config.yaml
encoder_arch: "convnext_v2"
crop_scale_min: 0.5
horizontal_flip: true
color_jitter: 0.1
fusion_encoder_width: 128
fusion_encoder_norm: "layernorm_no_bias"
fusion_encoder_norm_position: "post"
fusion_encoder_parallel_block: false
fusion_encoder_inner_norm: false
residual_init: "scaled_by_depth"
steps: 9900
adamw_weight_decay_other_params: 0
Rows from block 3 of the fusion encoder of a small image-text matching model, named by matrix and row number. Rows with one number within an expert belong to one neuron, the router's apart. Each number is 128 + 32 x the weight over its row's rms, rounded and kept within 0 to 255. All counts start at 0. Numbers have three digits each. After the name is the row's rms in percent of the matrix's.
Before each expert's rows are labels from the 100 texts, of 14976, where the router gives the expert most weight on average: "tokens" is the input token at the peak. Only what is clearly more common there than usual is listed. The data: photos with spoken descriptions (Open Images, Localized Narratives). In brackets: how many of the 100, against the usual share in percent.
# router: router (fusion_encoder.blocks.3.mlp.router.weight, 64x128, trained with AdamW), inputs 86-127
# up: expert up (fusion_encoder.blocks.3.mlp.up, 64x32x128), inputs 86-127
# down: expert down (fusion_encoder.blocks.3.mlp.down, 64x128x32, transposed), outputs 86-127

# expert 5
tokens: "grass" (40 vs 0.3); "plants" (26 vs 0.3); "green" (20 vs 0.1)
router.5 125:162094125090156119145100144125158159095088147096152107140090140153083108167084092097128112141093142153181105075127134057186089
up.0 123:132121095096151043115101162142109155133078131128090142130149120103105163165160106074155065131124144133171158110113140102152120
down.0 103:157162070158120181111156107108138111075160122163161074063144132109149127133107212205150147126109150190125160125165149181154129
up.1 113:106094156109128101083148122046149121065128036115137130143123153134114128193135162143150138177122057097141128088160088111117123
down.1 127:155170151152118103110138146179117091155160194110128109094153120129143123061161098118067113089163113144141064118125201121165121
up.2 100:140117106157180081130158105142145132096159104047131188101189096205114055124088206134097128125183117127136131122135107139123157
down.2 095:140160102170113123125169209076169116113102140182164113156124178053117190127184134139116118144120117082137094137166132140134097
up.3 118:117138079165082166126168092194159111115135098160135162091171097155095163067137115133118165104129141057095162162098190114115109
down.3 100:113097057147145087138124117186166090204111154151152193167129131101155129152144111124112163130118126154177113156196165169070119
up.4 114:062096173195089098087164108108133112150187159113085089168134123098100109101132132036132146092142113193181126109063107173178128
down.4 093:092152103104110158190106126125073100051101141190063152095135101161129133164128088081122193129210137157100131138078137109099116
up.5 124:140128071158112174157191172087134117037152099085128095121160158111108105133147132145132105188134124154134146098093114120103187
down.5 123:109175135110118124080103093161099169210154162193212156164140124094171155155123203132135107108100151124082137134202148137174152
up.6 084:112129110167087151144093114142109131153041080095141173170150126123126188107159138107099123137143181158144103112154179133095149
down.6 092:087216104132168097135125173105099151099170115173149173115102148122073126194121141104142114127154104133117116130117091147127123
up.7 099:100125158140162078141085076141164114164177136136115093160139134140158084096122066083096124127163092157145122101136151117136151
down.7 106:137153073095156138173205084143115080056110138112148188124115193141120101181140155159106094112089107125121135137133105134121117
up.8 105:181195093118150135091112169145072174107095135093184106107113140117129183119164111123185052135114110063146042139144151151189119
down.8 104:148140170131162163099123128123145097140163095143131128078045142124081182156161174089123142128142105188127182130105148104159154
up.9 091:162136100138106128129164156089129151153156160140117153153138164144136152112147097118134153066134117153127132058127111138119123
down.9 087:116107137186071104139113122113145091111139174134061111140126132155138101131101116110142151109134133143121150123098101122098147
up.10 104:094169132115107134113161133068116106153097097135117133091122094081152077087112074179104153154135139144129168076133100158042113
down.10 099:102092102110143193150124094160142083144113175192083167099090153140106080106072128127138160131157098192124103109087131097161116
up.11 084:118096103180169128117121184108209144115065137175151156135181130174154146102157190111097170076127147085106179112141107105084115
down.11 094:120131180193113117127073142151072066162129121151137118148119128138178082140125129153085102089149142121168115081107100117109166
up.12 117:130160099194129117141125142104156225159165125136095116164141179150134136180136176129104164193147126128116107108168171094121121
down.12 110:114178153110122175140162186102117102088117105161127179093145131106123142104142173105150089111153118109140137127174180143106113
up.13 095:171107065121168160113127150094064084090109160134098074092090145094147183145121168195103117155156124091132178109170144117097085
down.13 094:099119133169114135148156196122150129173156078096134131196082068160100075096083073117095185174109105145144113132113111127102169
up.14 106:141204085105119109152142131167134124134160139107150087150144147083107114135130115125108100177114065194076148135084092116125182
down.14 110:107120104121134185157119077071144111121089159130138130120100099137163176111138136155105151109105155108157118123159180154112124
up.15 092:104136081120120182130153127133189073139137163072113134112132127152148114118191095144142079136138118240157131102145089109118165
down.15 111:167126104167082140129007117154132099077167110142135143169114109119167138181113119165157146139145112122074106173191177134132136

# expert 63
tokens: "." (60 vs 5.3); "the" (21 vs 7.1)
router.63 090:093128104129086164181193160103075177133089145161133145087105104169157053125120100155093145172082084123105113082147130109096115
up.0 086:181133096132150127115132072137108158157164212153095134084108142134105108159117198145150105089102149141111108151151115125130141
down.0 076:178123106141115124154107145121144170134113157059173077194120124099139147068171140082105076139142136154130176110211154152124097
up.1 102:170135166134116095107134132158108145169116128081131087146077098154105049147174080152121223100114088175165159122104109097122136
down.1 100:085169100117091124134184140097110126171152107142153125193145173070111089052093043109104175158140116106142118127079127138095130
up.2 069:168113144112194166117113159132134142093103139175064161086168134073145160056148157151131130090197136156167182119148186089133095
down.2 085:134095099132213129109086125104098209152118139067126103160126172160131121154136171100190050110106112145127117135146165134127057
up.3 093:167177131115137137132145168139108159082084136201109157096157140122082189125144111119130159120115131142160172179216132142081100
down.3 089:157177117101160107153171126133036184147120125182084132194166188117126052139152134154153124148137146166109149123138157108159083
up.4 107:127137048177168067111126113169148085118136148069144103120049131165150132121113149179152136136113112144166071145172170165082158
down.4 111:145148188133103086108123141102151122097118145154222127114077120207136144197130118062158126145135168172159140094089136099175194
up.5 142:163135104082149128132108133125112142113142131117149078114134137122130130138111193133143110131127147120136077173050135134135153
down.5 163:151110142093102072102148180135068140173204130158052103125168157174129125106155105090131146148135113083091160145190124124090105
up.6 086:119078120152072140129116120088166174135125106041122153112080085147190137148127129175151126144140131154130085137114169153164140
down.6 088:139139171115125092130117107125086094144139085096082115098145145104120161102198135122091111110111095144174090108158113107152124
up.7 105:114131124168074099123130116121179129124067134122132107088079145123151146147130092193097128156159101092151103163206182122111123
down.7 104:109122151116092113134065057115166038120086094137154142099156100063170200122101163104117131131137181149117111079137129131131197
up.8 140:137059095113157151124080150157121132155110161111130169119113105150125141150131193135133096068075111121079121154112111147152142
down.8 119:125057146086175187169173153158106061065163149149123112107133157113108123129137136125147129147091142122124144152130152134069124
up.9 072:157164125097113121150106158128173138122133054138106119113162119107168140110167166161142127133094137123146128085099172127160130
down.9 082:156147161134124142141128139151090156109043150123156111123144120140087109183113091123131123119156139178145114120119125157126139
up.10 101:119092138166162160098140115122069101136135151131090117097078113133104121235123051180166086113119117145150130141169064175086121
down.10 121:149143130085182134158119107121112107156156128093127086171153175125105074147199118104161152154109105141135088144123211107109086
up.11 068:118079105124098136130121164108177140135152104088142152082119154130173181086134132126114151171127147143118143170196190119166150
down.11 079:104139173139138203132144097118164118124125081095167173124106180121128142140152176133136061152136106124147125113125096124133117
up.12 066:118055162116152089112119093162139159105126147088157187119098091119177195162162111139097171160138164169141072161115136131156143
down.12 080:102036117141165166159117137112173175151059114086122128146151108123112163122115149134120172178187106162144132129146150164137149
up.13 094:117203108160094140119105054089130118118140100107122156163059140211173142101106205215113095125154138091105130161114171158104128
down.13 098:112132158087110113129121113139196106076086131181195143085132118156130159172121119068071134127181140150144096102102159078173147
up.14 116:140154168081116200161130139137086090128145117169172131158165102128132152079128141111179121137100112090079118078124103109126126
down.14 127:143114100075124192134169117176095127156092176191158122084090091107129117195098189223144138090155176175104095151116144113088135
up.15 077:165168160151155171087100110091126109080122128133141108191121172114176116104120141138095106180162107126092119134145149133110077
down.15 072:108160180102109073139108166123169161091114151125165102118091110156095094148131045151143103094096113140147102135059092097197154

# expert 42
tokens: "wall" (55 vs 0.4); "wooden" (19 vs 0.1); "object" (10 vs 0.1)
router.42 090:155162148124141102095167174127090116144098069106120124122158113126164116088096109192126127084092102036146122111087110144121098
up.0 117:127101072091159179087101119130088136167146094110133098135136131111061135137135159129137189119123142107167101109136185090155083
down.0 125:136147145105129029120129124123135108110178173186197146133125139152110109163132156119091165156146127147148073140121174100076146
up.1 090:140133174139122128151255107113107188093095153164170137106086135123077120149135122193124138106101130135097092164147069103152143
down.1 092:116128130145086161196073105139112184196097114115153104142107148170135136127130094178126135123125113103154096126167172152084141
up.2 082:126118112085119164121206138131168094092117175234115082106141090101081114169093168139118114098083140174104139151145109105157139
down.2 090:124097154180185127077111140149122143162109091106044044160148100133180118165131114110067112133129130073113223122181139135107138
up.3 079:143127157131156099191160159159142148143119159159178105145062167135167110072161125120150149123140115076108167121149093110099119
down.3 089:144092127113139069116107101114126171117177126116093148141133153144133170158141109105125061148161064154136148116187142124139167
up.4 101:117153102165103188157112081119122073110168193115148109070103070087165146153124145111115165100128133089150127160116133147088110
down.4 100:111077148142129052126092125119141182116147169168148194119164171144159110134165173144142144094200145096114158152145177099202143
up.5 076:177181114146079131121148156136157130142128087213150123102140142129091129114125099091136135126122185168127141142133125103124106
down.5 072:090095115074115134121129088106128076113090172117122117109132097135078106151088170078108168147158139127122136127071152097123103
up.6 082:138056091204117154139117126146108109091150129145107140157078129094079182113164140078104091116156147198162156125193091112161069
down.6 079:163148144151120124096132113078134141105098157077071136098090122089141073164122108159132142172038152036118191129153162209148146
up.7 092:107127153112087173142109122105116192112119131067103123161146078166185106150145136105147144100130132156118138148139133150152131
down.7 085:140101180152123118104159111145064131134089110093106105133112065108107121147124189105141165104128202124163101118167128102121163
up.8 103:101101087178174216115185120103139130151115092193086108028156120068092133184084120104165102102130139108091125101066144111133092
down.8 099:146140082067151132165072089133151147123175169140116104124133068094103155116180116119132167107103198116149140155200092117122136
up.9 098:191145121117127096080134158140112117102089115141128095147116126110072126069130097081189105108127115138100115115143123149153136
down.9 111:132098181157160086126123146103105108145092154173080124084127100134171041108142121137083137146044096058074166192162149139121122
up.10 113:151084166076161183094117153111112188129120093114108078111155157117125159079116094046094092069123160142112151119123137161150126
down.10 106:148149082070056098142150097184105150102082142148120155137116168140097119163129108098127112140124146134149193106140089112100137
up.11 114:138095120148113080126102142135088081117185185156146094158128186082124149042118116089117079142084137128072076083119159156139164
down.11 110:142142105061096103146104090118134125124116155125083107077087167121084145121111110149127133160168124151155102108099122081064104
up.12 108:102135139070202120115163088170124167063190129144116118114143136089082094132125101134205119120105158146115098110134097116123104
down.12 103:120079132087132148125040141136133163108107087139169186143130135100181122092140168125118127159149184187097136148151120161139117
up.13 120:128136139168101116156114149130160152162036096133150129099141144123070121134141114099141143053123099115182200159103119165095107
down.13 107:119129155074090091116166118144062118084066165158151124049135110161092141119097148104139160066125104183150142119108160086115159
up.14 089:072128167131157145116127179087069191140126182130138083112119094135153136196117132130125122143087132125079176162108087110163123
down.14 095:124157100162152178126130096159132102152132169111111097057104130138073146116127020107188121076115141119158113119197112100095108
up.15 114:100172079147179134136173156106217128134150094169167144124135112086154157062147124215097162045114136136116126149116146168097141
down.15 115:138130193205164099109096136169116116129119142104145133113058098130108177132097172193107101111171128166210097119119123082115115

# expert 36
tokens: "we" (38 vs 2.4); "<end>" (15 vs 1.7); "right" (10 vs 0.4)
router.36 082:147162107143130080116158112103108106145077120133074071166168131131151095076134096088173142096081178115098162110080101117153137
up.0 085:130027151121154081177100132160094133135100146160109134160160141128123172126140132118064153102165121114097123154113113113145101
down.0 089:154127099159141150075146130137098101130212155124177113175138141134167109080118110167125139140118144153121151148198140154133126
up.1 103:142122126121114174094096189146122142127113132129103102112143139121141086145107103185124108177135116106150211121141146106097122
down.1 090:098170151117136168138203170142086106160099093111149105131123177104114161184138170047127126117071119112149102099066204121131129
up.2 100:113082134120096106116107104076123136112109099118121088182093165095154103095107074205134099079147129181159112160192133101080209
down.2 103:083150139119094145151094099131141117116117097085144155107070130142127078086141166107091162149162146103158142134170195160147093
up.3 067:133129103130110126132174110088128158140131098150199157090076157142117106134157154167190168128085132129140151108146104142135120
down.3 086:156163082192186105128109108088096128111181136096071095192114106142124112114182089165147091116111126171124144161093130185149122
up.4 101:113121133076142190159121210096116131165118082146159081110127121124142180115078130098153150121098111097111136099139096076173090
down.4 117:121113152085080146117139110108159182063121124127107150129117115139087107124097226109101071166127143110089080132133147093138168
up.5 108:147137186188139093115065105161149146136054119151132180182145086093126194136157125182136113149115151070109115133103166132135106
down.5 105:132094120075102124199155144060095155120108115152116126128143113130110139181106100106150095093104136148144132128130114121113112
up.6 131:085122136116114141158090150134129065110107145145124067131125099122131141157111138150085083156113096122114105150182078172114104
down.6 120:094061073132147178127129086111123135088078065129131128160156099129153138079142164105150144175144172141140082161069107144093126
up.7 087:119111112169136116122112130184096164057110116123168100130114124092136109094113092131192108149140137172134080138229088105132137
down.7 085:146183146166148072146115064108110161115160147144169157140152152162139071131172216146109147156088179171151116121071177104080132
up.8 116:131067061132149207083182113162119122074155083148109135109132127062120123154182149122160162117194132210098076167112124129133097
down.8 134:086142156161125123122139110146119082140162147117150089168133130133086123084113110133145135093120141053165167088123122180110104
up.9 095:085151140103131154142082135170141143084137129141146135070143148065147129132113168132075129179141148189097168098136206123119177
down.9 086:102170066124150170122137150145048132109084113137212124134110168085177098179093092134172107138061181115134111096173125083073130
up.10 135:142143155104123107151181169127165141134071146188127077109116096134172081112111178150156134167160149152149105132130097116197123
down.10 124:118116119110078128138097183115131129163109162155114076160184146197099168117079161074132131141155114178132129065158162103140120
up.11 100:125082090056129142165162084164137125058153162105079136170160176136157178135136167092130105179107187111209163139085109129095164
down.11 104:137147105141117067132131166167088123154144109105081149074062143130167128137095108089166143139141129083118059110182140157127092
up.12 082:093112121150163149152125111077140099162113087150165104183152105202133086150082156097120139108111059137120130109081146138132078
down.12 088:147131134126142068130111079143116141161194157141088110195177111127168162119186093183131070110119060217135151133075125111134134
up.13 082:128121166068071115113113136112099112076099171157124115137133140184113226135130118074180144154118094145103089122111157128131089
down.13 092:099183133204140150158202123155156157129143139091092071142113104168090123118190124114093133100146136151165128145106124136108183
up.14 092:111060132114167177175169113111140140157108082139148106156126102108106210130175141036110130140138190171099135112118100137136130
down.14 080:164124152114111102093109138099129189125112139120095056129141091119137129116130081066156145106062110105134125194130049142063132
up.15 083:129075107143126143086120072163167122136135109120099168133136135137095197060111149075124095157150167142079113097124090149147135
down.15 090:076111110137113131128130133052122149105090161124161148085129121143160062123099105094155121101150111080104171193065103122126081

# expert 55
tokens: "the" (31 vs 7.1); "it" (7 vs 0.4); "i" (7 vs 1.2)
router.55 090:114170164157161116117193118147098148112172156093094155151168122097137109139146088103111129086142139101107142175097112129120143
up.0 089:110166090095087092144134138101134112084164121159157127127090128152130181099125164182166125152117062131125088145114141105157121
down.0 093:175129096072102136113141146120090143150108156132138121082144090186170101075201127131174118140176127132136127088108140158072112
up.1 112:129130052083108097125119142131133102117143181122106118181135110141122134089135082100117149063157133188135134125128167104149108
down.1 110:108087140113131162131178136153117165050086168125153156099124143157175163121121153094075075124138118116111106123121111132165205
up.2 098:123203115197081143103142130121144160138154136168193114131129128148123144130094155085120169157158138131144190128138055143108097
down.2 107:181113141125158192127154136172139189088146098067094101112092166192130099182141140146176114161114139154142159147111079121142134
up.3 081:136127124089103105114082094159130135107086110078125127122166131185203045108111135160119119175154100183147179108130145112132099
down.3 079:128187090138189133120163065084167158162105127129150185118086114139128184116070122072123146082069126083144106133129119136085138
up.4 133:096144182121122099170101110155098097131108077180171065099129114134089163189106104099114146098112114130146140167172125134155103
down.4 129:149112105131138138066183114066104099132155071115123117127116138132135065172137129140060161137097168100136123090128136189126148
up.5 084:093101188151139117107140119107157145147154219119194179113118114145156162117141144129189148097153076165109152135136132143103100
down.5 080:137102109086103109072102105133135124089115094081147147228195143171120122152140117077124095155151107154154065132098113164158105
up.6 111:091092192137143169144195094155116172184160090131122148131122166110096108175160095156114145114094131100107074135086151168190168
down.6 102:133145102107139152134185134087115164142200142128114122154209158140098117092147177132110084136159156151076160118119069090108105
up.7 112:136105190133112159095233106112177202167079120126093176139102105154113141148148113138130098137117078235113139168113118051144142
down.7 124:122192124198106176128121128097199161156195130151100123106083184119115140128148097128111099159137156097082172148106114122149070
up.8 089:160157086095107113089144175189184213147093139117112115113161107150184201173114136119148145091152117099184149150115099137132173
down.8 087:155139130134141190127098139140110157102118103104210172095141138112158089181134166122138107134095181142120100156124038059131114
up.9 097:138159168085144114145125188160088119197106123160129085119163129136107147063142146123108147116172130054172163097188161142128145
down.9 098:107087097116073107117069072118121070130124153126191166061059128100131112143085120156084120115112168187104129154068065137127163
up.10 070:143097094133154126132104139120139095096129154113097124103130082094154176095157166183143077142123094178121089088196111124085104
down.10 068:146123111155117127151174123126108140173113060052208155124134138185140122149109136089131160120059139116167160097107157170177149
up.11 106:119118119132120087145135129130091163101184119114128165053167140073100084165148075180139134106094172102129140165122120121170107
down.11 110:138194115074098093082198125124121149071133141141130091152127130142234140128135151136176144130167092126151158121102122092092121
up.12 087:136181163067056185130147095108123097055114124171156081109097138139079117143152155140138197063098092134216110077133108140099130
down.12 082:167155112056089148167126124131093109129131104120119161104189148160124096165076146113089114103135101122069072068147124097092170
up.13 117:139077189155141128152111136099082162183141154084158124169142125204164105096160083161099112144095085184071113133135169152108114
down.13 104:106181091133162130141123106097132115122144131132182103134131200116141089050124134129103086086144144090160152123140129132110100
up.14 095:099117148191154167132073117214039163121163118134125145155119132214114063090100117105050121129112135146116142112136137133083149
down.14 092:133124176130131147133130083118184124149138107117111058088102122073123091055097134130135158123157125085041128097148136130139063
up.15 115:113147138079077183148092128097154053124100128085088136192122110097124224114086179113138109139107095160143098157148116122097134
down.15 113:080109118140120120195128201123141185182107136171152152087149130088116099168090070098126114179168095136065090133135147192143163

# expert 57
tokens: "this" (35 vs 2.5); "black" (21 vs 0.3)
router.57 096:076135074147081130115164131138115126154131184121090124127121102105122136108101116098089124091128122139104145077104129107095123
up.0 108:121161094094135061091157135169147068139145132163146173079105163153127054208168130074140092181136089172139093155160091126154108
down.0 120:097146183144119162145133090123130182147145151121139044141089095119156132086090104157092115125119121159105170131131135081126112
up.1 092:135127128109123088144103098174059120053122143155132114178101089086178173121134117158117192109131150146113079101170114092174114
down.1 088:157142125129101112117121198107115167127122048128124125088134149106164124135139197103145178129109133090157147048128143157122149
up.2 072:151099107143175130137157071116149125111153169168108094190127140065172095099133114131158165145137070126138043100114123078135111
down.2 082:123128095111143127088099137177068193085119119129161148075150157155146083130131111101126158105141143083142132112112103138138130
up.3 101:067093169089097175133081142070087134107101106208116086092144104106074151114089169031113075088099162091140120119079132143120140
down.3 101:188104085104116083106162142144146135104169102132152165162121092152164084125167125145168166139094185152074133162165138108059140
up.4 105:108124138132101148081065126117213143119157025053091132137115107175089152076105096107177122131163109148122160134148109133152095
down.4 103:141159130124105136176140107102144107108156162153156136119067131173195142158122196098127085181106155111107194147167144140127114
up.5 109:165138140167153101163116136151185170130102131060101107186064139107172134178149133172146120090106149107176096082134123142145129
down.5 110:129116152114117116142114122158114111154158123164119121090162125096059165167121130100116185105101102175148079173140143130119118
up.6 101:078130183144135147134132116083124135093194119078122123076148143141125133160124149210165117107126067122131143136085135117101138
down.6 082:124122161084148166125154156128089137134083162193097133192129124166091180127156097118203150122148137150135115127151136112137125
up.7 091:100098137076086079117166139057137142082201121148111138128183127123151130102092088177113147097175087160128088089117112137144063
down.7 085:142138173138081122089092151128180140112127162071156170094107113127161151091157192078193115158082112168135148133182126144137163
up.8 079:137098135147148175195151146111120143143166107121137083165142073099071122162123046109127111122151081129125208109136119115165188
down.8 081:152107100163122083094150123110073117089183129072170130139155162141130128077111103090148167166151124148085101116161083161130100
up.9 079:096102165058146135159179130088132117166138153137163054151090126099124153146116152107123045143109147180174135137158080191168135
down.9 090:145140107174107081054120142136089159134171089089081177166160154100096129180198165066153183122103121105138108118147115149096116
up.10 085:109141148137119118107152129119148113081096093129165119081133112116172131161167036183176125143125153131154046121113221107173121
down.10 090:143104099102094175105138140163132183145126195189101124087096144119115105134077166166121045169129147155126121118151122075065154
up.11 097:106126153129079040123148094128177102157157132118147147118153161136140146085078111133125090105157112144162144149154130126110144
down.11 086:147157188116114186136143172097113227127113146106171147136097151077088122120202132164152170156115099197152074105113157135134099
up.12 095:130084105155124145130099126095069124163098157147093163068164089116102137151143148131091133146154203143134096099136136142167146
down.12 113:107179099065107136112098143153152111114089067114082152128193136095114122122147162164090087084110178122175117165104140141125163
up.13 091:126167070104171175116190160123090113115127144141107140137121114086143201110161137132086155103146152153129116134098151157153058
down.13 104:100127160179094070145113150131142119131119123080093106188119112199149132145101158123189109156116105116099137082153110124140111
up.14 125:129099198089108116119161097134145094116092115164149107080199134145103215148143158103090121146151120125123163093078118140137154
down.14 109:102153099108172147140142176090155184184145102135150189136081148118140122145160126131222167117088083130121111113075114123155133
up.15 089:089088176153116111106136120113102106115115137099092138131111103171126129089170117131135070107111148162146150139158123108035127
down.15 085:152142155104126146168156118107109126137152069138128106055135153143142147115150163096111171141138157172114160114191107171132098

# expert 41
tokens: "on" (21 vs 2.5); "a" (14 vs 4.7); "is" (11 vs 3.6); "object" (8 vs 0.1)
router.41 096:183136141132134094188184158098082161180179097159119067149155161095126163127053115103158132142134126099126089121114067107145175
up.0 142:154166155109165142106073145144173088121115149140158154162160088147087143218112094124132154106124098108106085159073101186144149
down.0 138:100100060067102140149143135123099087083091122159144136081139089176113130144166156075121125117152141139152192123218162156151141
up.1 087:132132043082099161131133108172145174158128143174058154117112130114126148167181136174131131170084145098152151104137112139058128
down.1 083:110080099130141144070191193152128175055161126127099109160106054141124073177106149117145119149134096146094077128087104104133124
up.2 109:133111099182083097099210130127114179176158166154084090125155177148119072137094170225146158113127107122069148137126131107135096
down.2 092:130109137092132134151141092162195140173140071129141143095089156131141170155099093064142157101123132182164158132137122150102112
up.3 096:101146088126150104128094145123152182151120126140114188160183149140123142113114028150167076112131121101135186128191096140150088
down.3 094:160094099147109207142094158103094143111140128181071094107156142135153163113084107134101096103138107101170128111078062086124122
up.4 089:106114154129132177174139150077160121084139087121080143102174188151130126105141144156121146070136075146162131046110160112124094
down.4 083:153115053063136130127128120113056089178083120092093111096174149102153115108147087132159176167107113199142177163114170144119145
up.5 084:129067168166081139138115136172108142146165116132166095104071106102122132064119156109117097148136136161076116168131159104111121
down.5 091:153132011110111138107123090090074120133149122127094174179137122162124099129195133156119121154124224146131126150144124125122131
up.6 107:130114101131166131149158074146158144124150172182209139134117112135164102136108202121131161120147094069122072086136164117122113
down.6 105:145157145179139118140152124163121103215089197114183130075087172101102150133123134189100129132153156119128146141153156127154115
up.7 068:182097133136163087131150149121101164104116022123112111094133107162136134165151158118122179115098084202191136164113124129094154
down.7 077:188102173143175128128075163160157156117133077061190143151170130141145137134104185155197120149173154123138118146121112114097128
up.8 093:109121144168115165097126142151119133084133136127103154088132149081096189110100122124134131119091163119075196102156080085082100
down.8 103:171102177184116130136089180169132128112132090145118045158176117137173024091104186189151130159129093102151129131148121116175172
up.9 114:112152133127149110145159123079141128080130137099061129170230141130116127111159097115117102071149137159213097126110082144157169
down.9 114:119190131152129179182114160120118110127079134124133137122192145167096146128088109128129130115161136141137078143159142083133160
up.10 117:111111166097184121103108155177084155147158123188186173127144118095143124146078147099152118066145148173164083061096161166145148
down.10 106:152182111143148133146124084118104133122103106109132190147174188129126094107200097161093105149141120034076069127071129100157109
up.11 088:153109168155115114098147143075114063154098125168112134127093076123094198078130142095131149141098092144091168176130183113094107
down.11 094:121077089083080120139150102103133152132143173071151152163118092118101154125145129101110185123108187118149163146115142185138148
up.12 100:162138117098121174119150160132126071089156109156102153152161135154141092107155112142192132137124112148077128134111080087173061
down.12 098:153124098108109153167077150090145092092116121158144103068163106114138157135105147030178146177133117177131113114146149095109119
up.13 099:122186156139102139117122102121113160118072146110138099150122124121109145145093135124123152119139181114140115139127106098114141
down.13 099:153137198151116101116104136161161090099139142113149134119106078135198135110141168127105129182159131158179101091199177171107123
up.14 089:134074137117081062110178132096116111116210109103162102166096153150138146111091152103142080150121126122144098128095157163157104
down.14 092:150135100129155152165116167111099147155167114143093134157170122087116115213099068129124114164129133083145102108180094130165152
up.15 124:142129075115131180119132156128094119178091121137065145096160142150162101100136124121212123109107204176153106142164107057107134
down.15 110:144057243170129114120043155149174087120082153084134077115120121123120105111094085126124171162113120096097096115150134115111137

# expert 0
tokens: "wall" (24 vs 0.4); "." (11 vs 5.3); "and" (10 vs 4); "see" (9 vs 3.4)
router.0 087:152114176120157193131119132144065094101123133058138113122146099094086103147136066113130154123111110070151123170090073141147145
up.15 085:129056086152123181133147150135121143126119093147098157094144143086111111167112112130132157090134130095127167124120117155145118
down.15 101:108113140162131112153192099113077135072219080164111083079124099121109073112130118085188108175122147143109148122082147162070159
up.16 090:110101162110114179151150124135141145116128089118190142143065090177107106154141058123174140072163113111141133125063120156162159
down.16 106:164121103171133071151102158127136126141091053081094159126142171098122105212172164181065150168116100149162137133170115132109141
up.17 114:170116139140107055126159135130159066145160155143100133171127156133134125138088143180142060176118083108097069120124144126102114
down.17 094:141140130061082189114117132138106157146083098128102047156134107116123164078156075076159115115135110174150111145097147132120160
up.18 111:132144130178118125145172134175119094103167054088117159141146181126099074158134125132105125092125125126106206147066146161112142
down.18 130:126159138097088118125187117141140111165091115142146192105139147148081139171089175116155151123144174163141115112086132160121153
up.19 076:133145066140145165143096150098118143100123099119150188123117104137147155095124121097111135139139144124135179182133096153126112
down.19 079:135120110168116158108177132158095157183109151146163123150149199146134075130104160145135139139147129125164138126080115154145146
up.20 125:135152128076159129102098093144133148168141162088184116179031090093067136147139074087153136079119147081117083123094113137148147
down.20 116:124119112172159085137084175102190061082138144152104151107120131157117169138127197149129078205168131110116119098179127117140141
up.21 114:150127143106133179129067170165182055126153137134176106140171085087119155158102127175150080092170058101111132097100169151133113
down.21 112:101093145116087100118161088121064141092115153130130113149083107109110147106168158071118180153144126152142154152077134142145099
up.22 100:129131113140133087120123169099163112041111177146136110089121166095096135074099139196121139118086112150090141135116137119110101
down.22 101:129118162174164099142080112159146120196110175173173095089114109185163096117125143064101059101171095129104070174112121122135089
up.23 076:124137139125124152087162147167115126143101116119081130114137119092129099143080130166167136077135060128085130155127119150077119
down.23 082:155173120133151148144119100120210106066119150140133176149072124117120143146140208129161163178103178142094145137118118125086171
up.24 075:143160135130105104168119118150142099134160142179146136031105165152101176103131186137095130100151080121135094103122127149114117
down.24 077:116115128154129112061089102102137165113143171139134107113130119116096075111068101091088180145117141116102105140149122127171120
up.25 117:129183141118131105176178090086108125097079095141177103100110113102068146113140161176134199182130072133111058089052143123152134
down.25 116:119180157164149104163109135134105092209128170165168179185120169103087190105110121158083142086137097123123081112112141181121139
up.26 077:126114120170070107118122123170089122168174148152140181131053177169133099094162158184138108130116128206164159134207142094099104
down.26 082:117093181088071183113138099096110145116093186152136154164120183060124127130102136108118121146111142142042111145140104126127086
up.27 119:165095151114098103147103173138108103104185224122170155159165116108104118125117176090160147098111102088083077183083114133100090
down.27 124:079147115164185132117067072150152148104124097109072113079145131140132197133092141167140144086152122116132153178175127173130122
up.28 110:112143156155162077119138112131096129172099069127140116084141135105139094151073109122075079189160070093101098105195181154139142
down.28 095:121197148157167137129132178142073082130129154183105127161123122159181157103164149132157156096121136115091128138083053110127137
up.29 101:143049090106140206107255163091091095105112095152077116120147112072127203171134156125118148123138095120121094116117144128141123
down.29 115:165105165115140108120083123158078090124180121126163100171128124147142128090175163157099131126097103145146127133113141117102156
up.30 086:123131078138110058077094114117120124123134180160143090114132055109096163169127224110125159096120087113093130146049116098164166
down.30 082:112106076181138166170060141141037122105172138129187166110115115068151144135112097103146114125164133093154163116096092120146108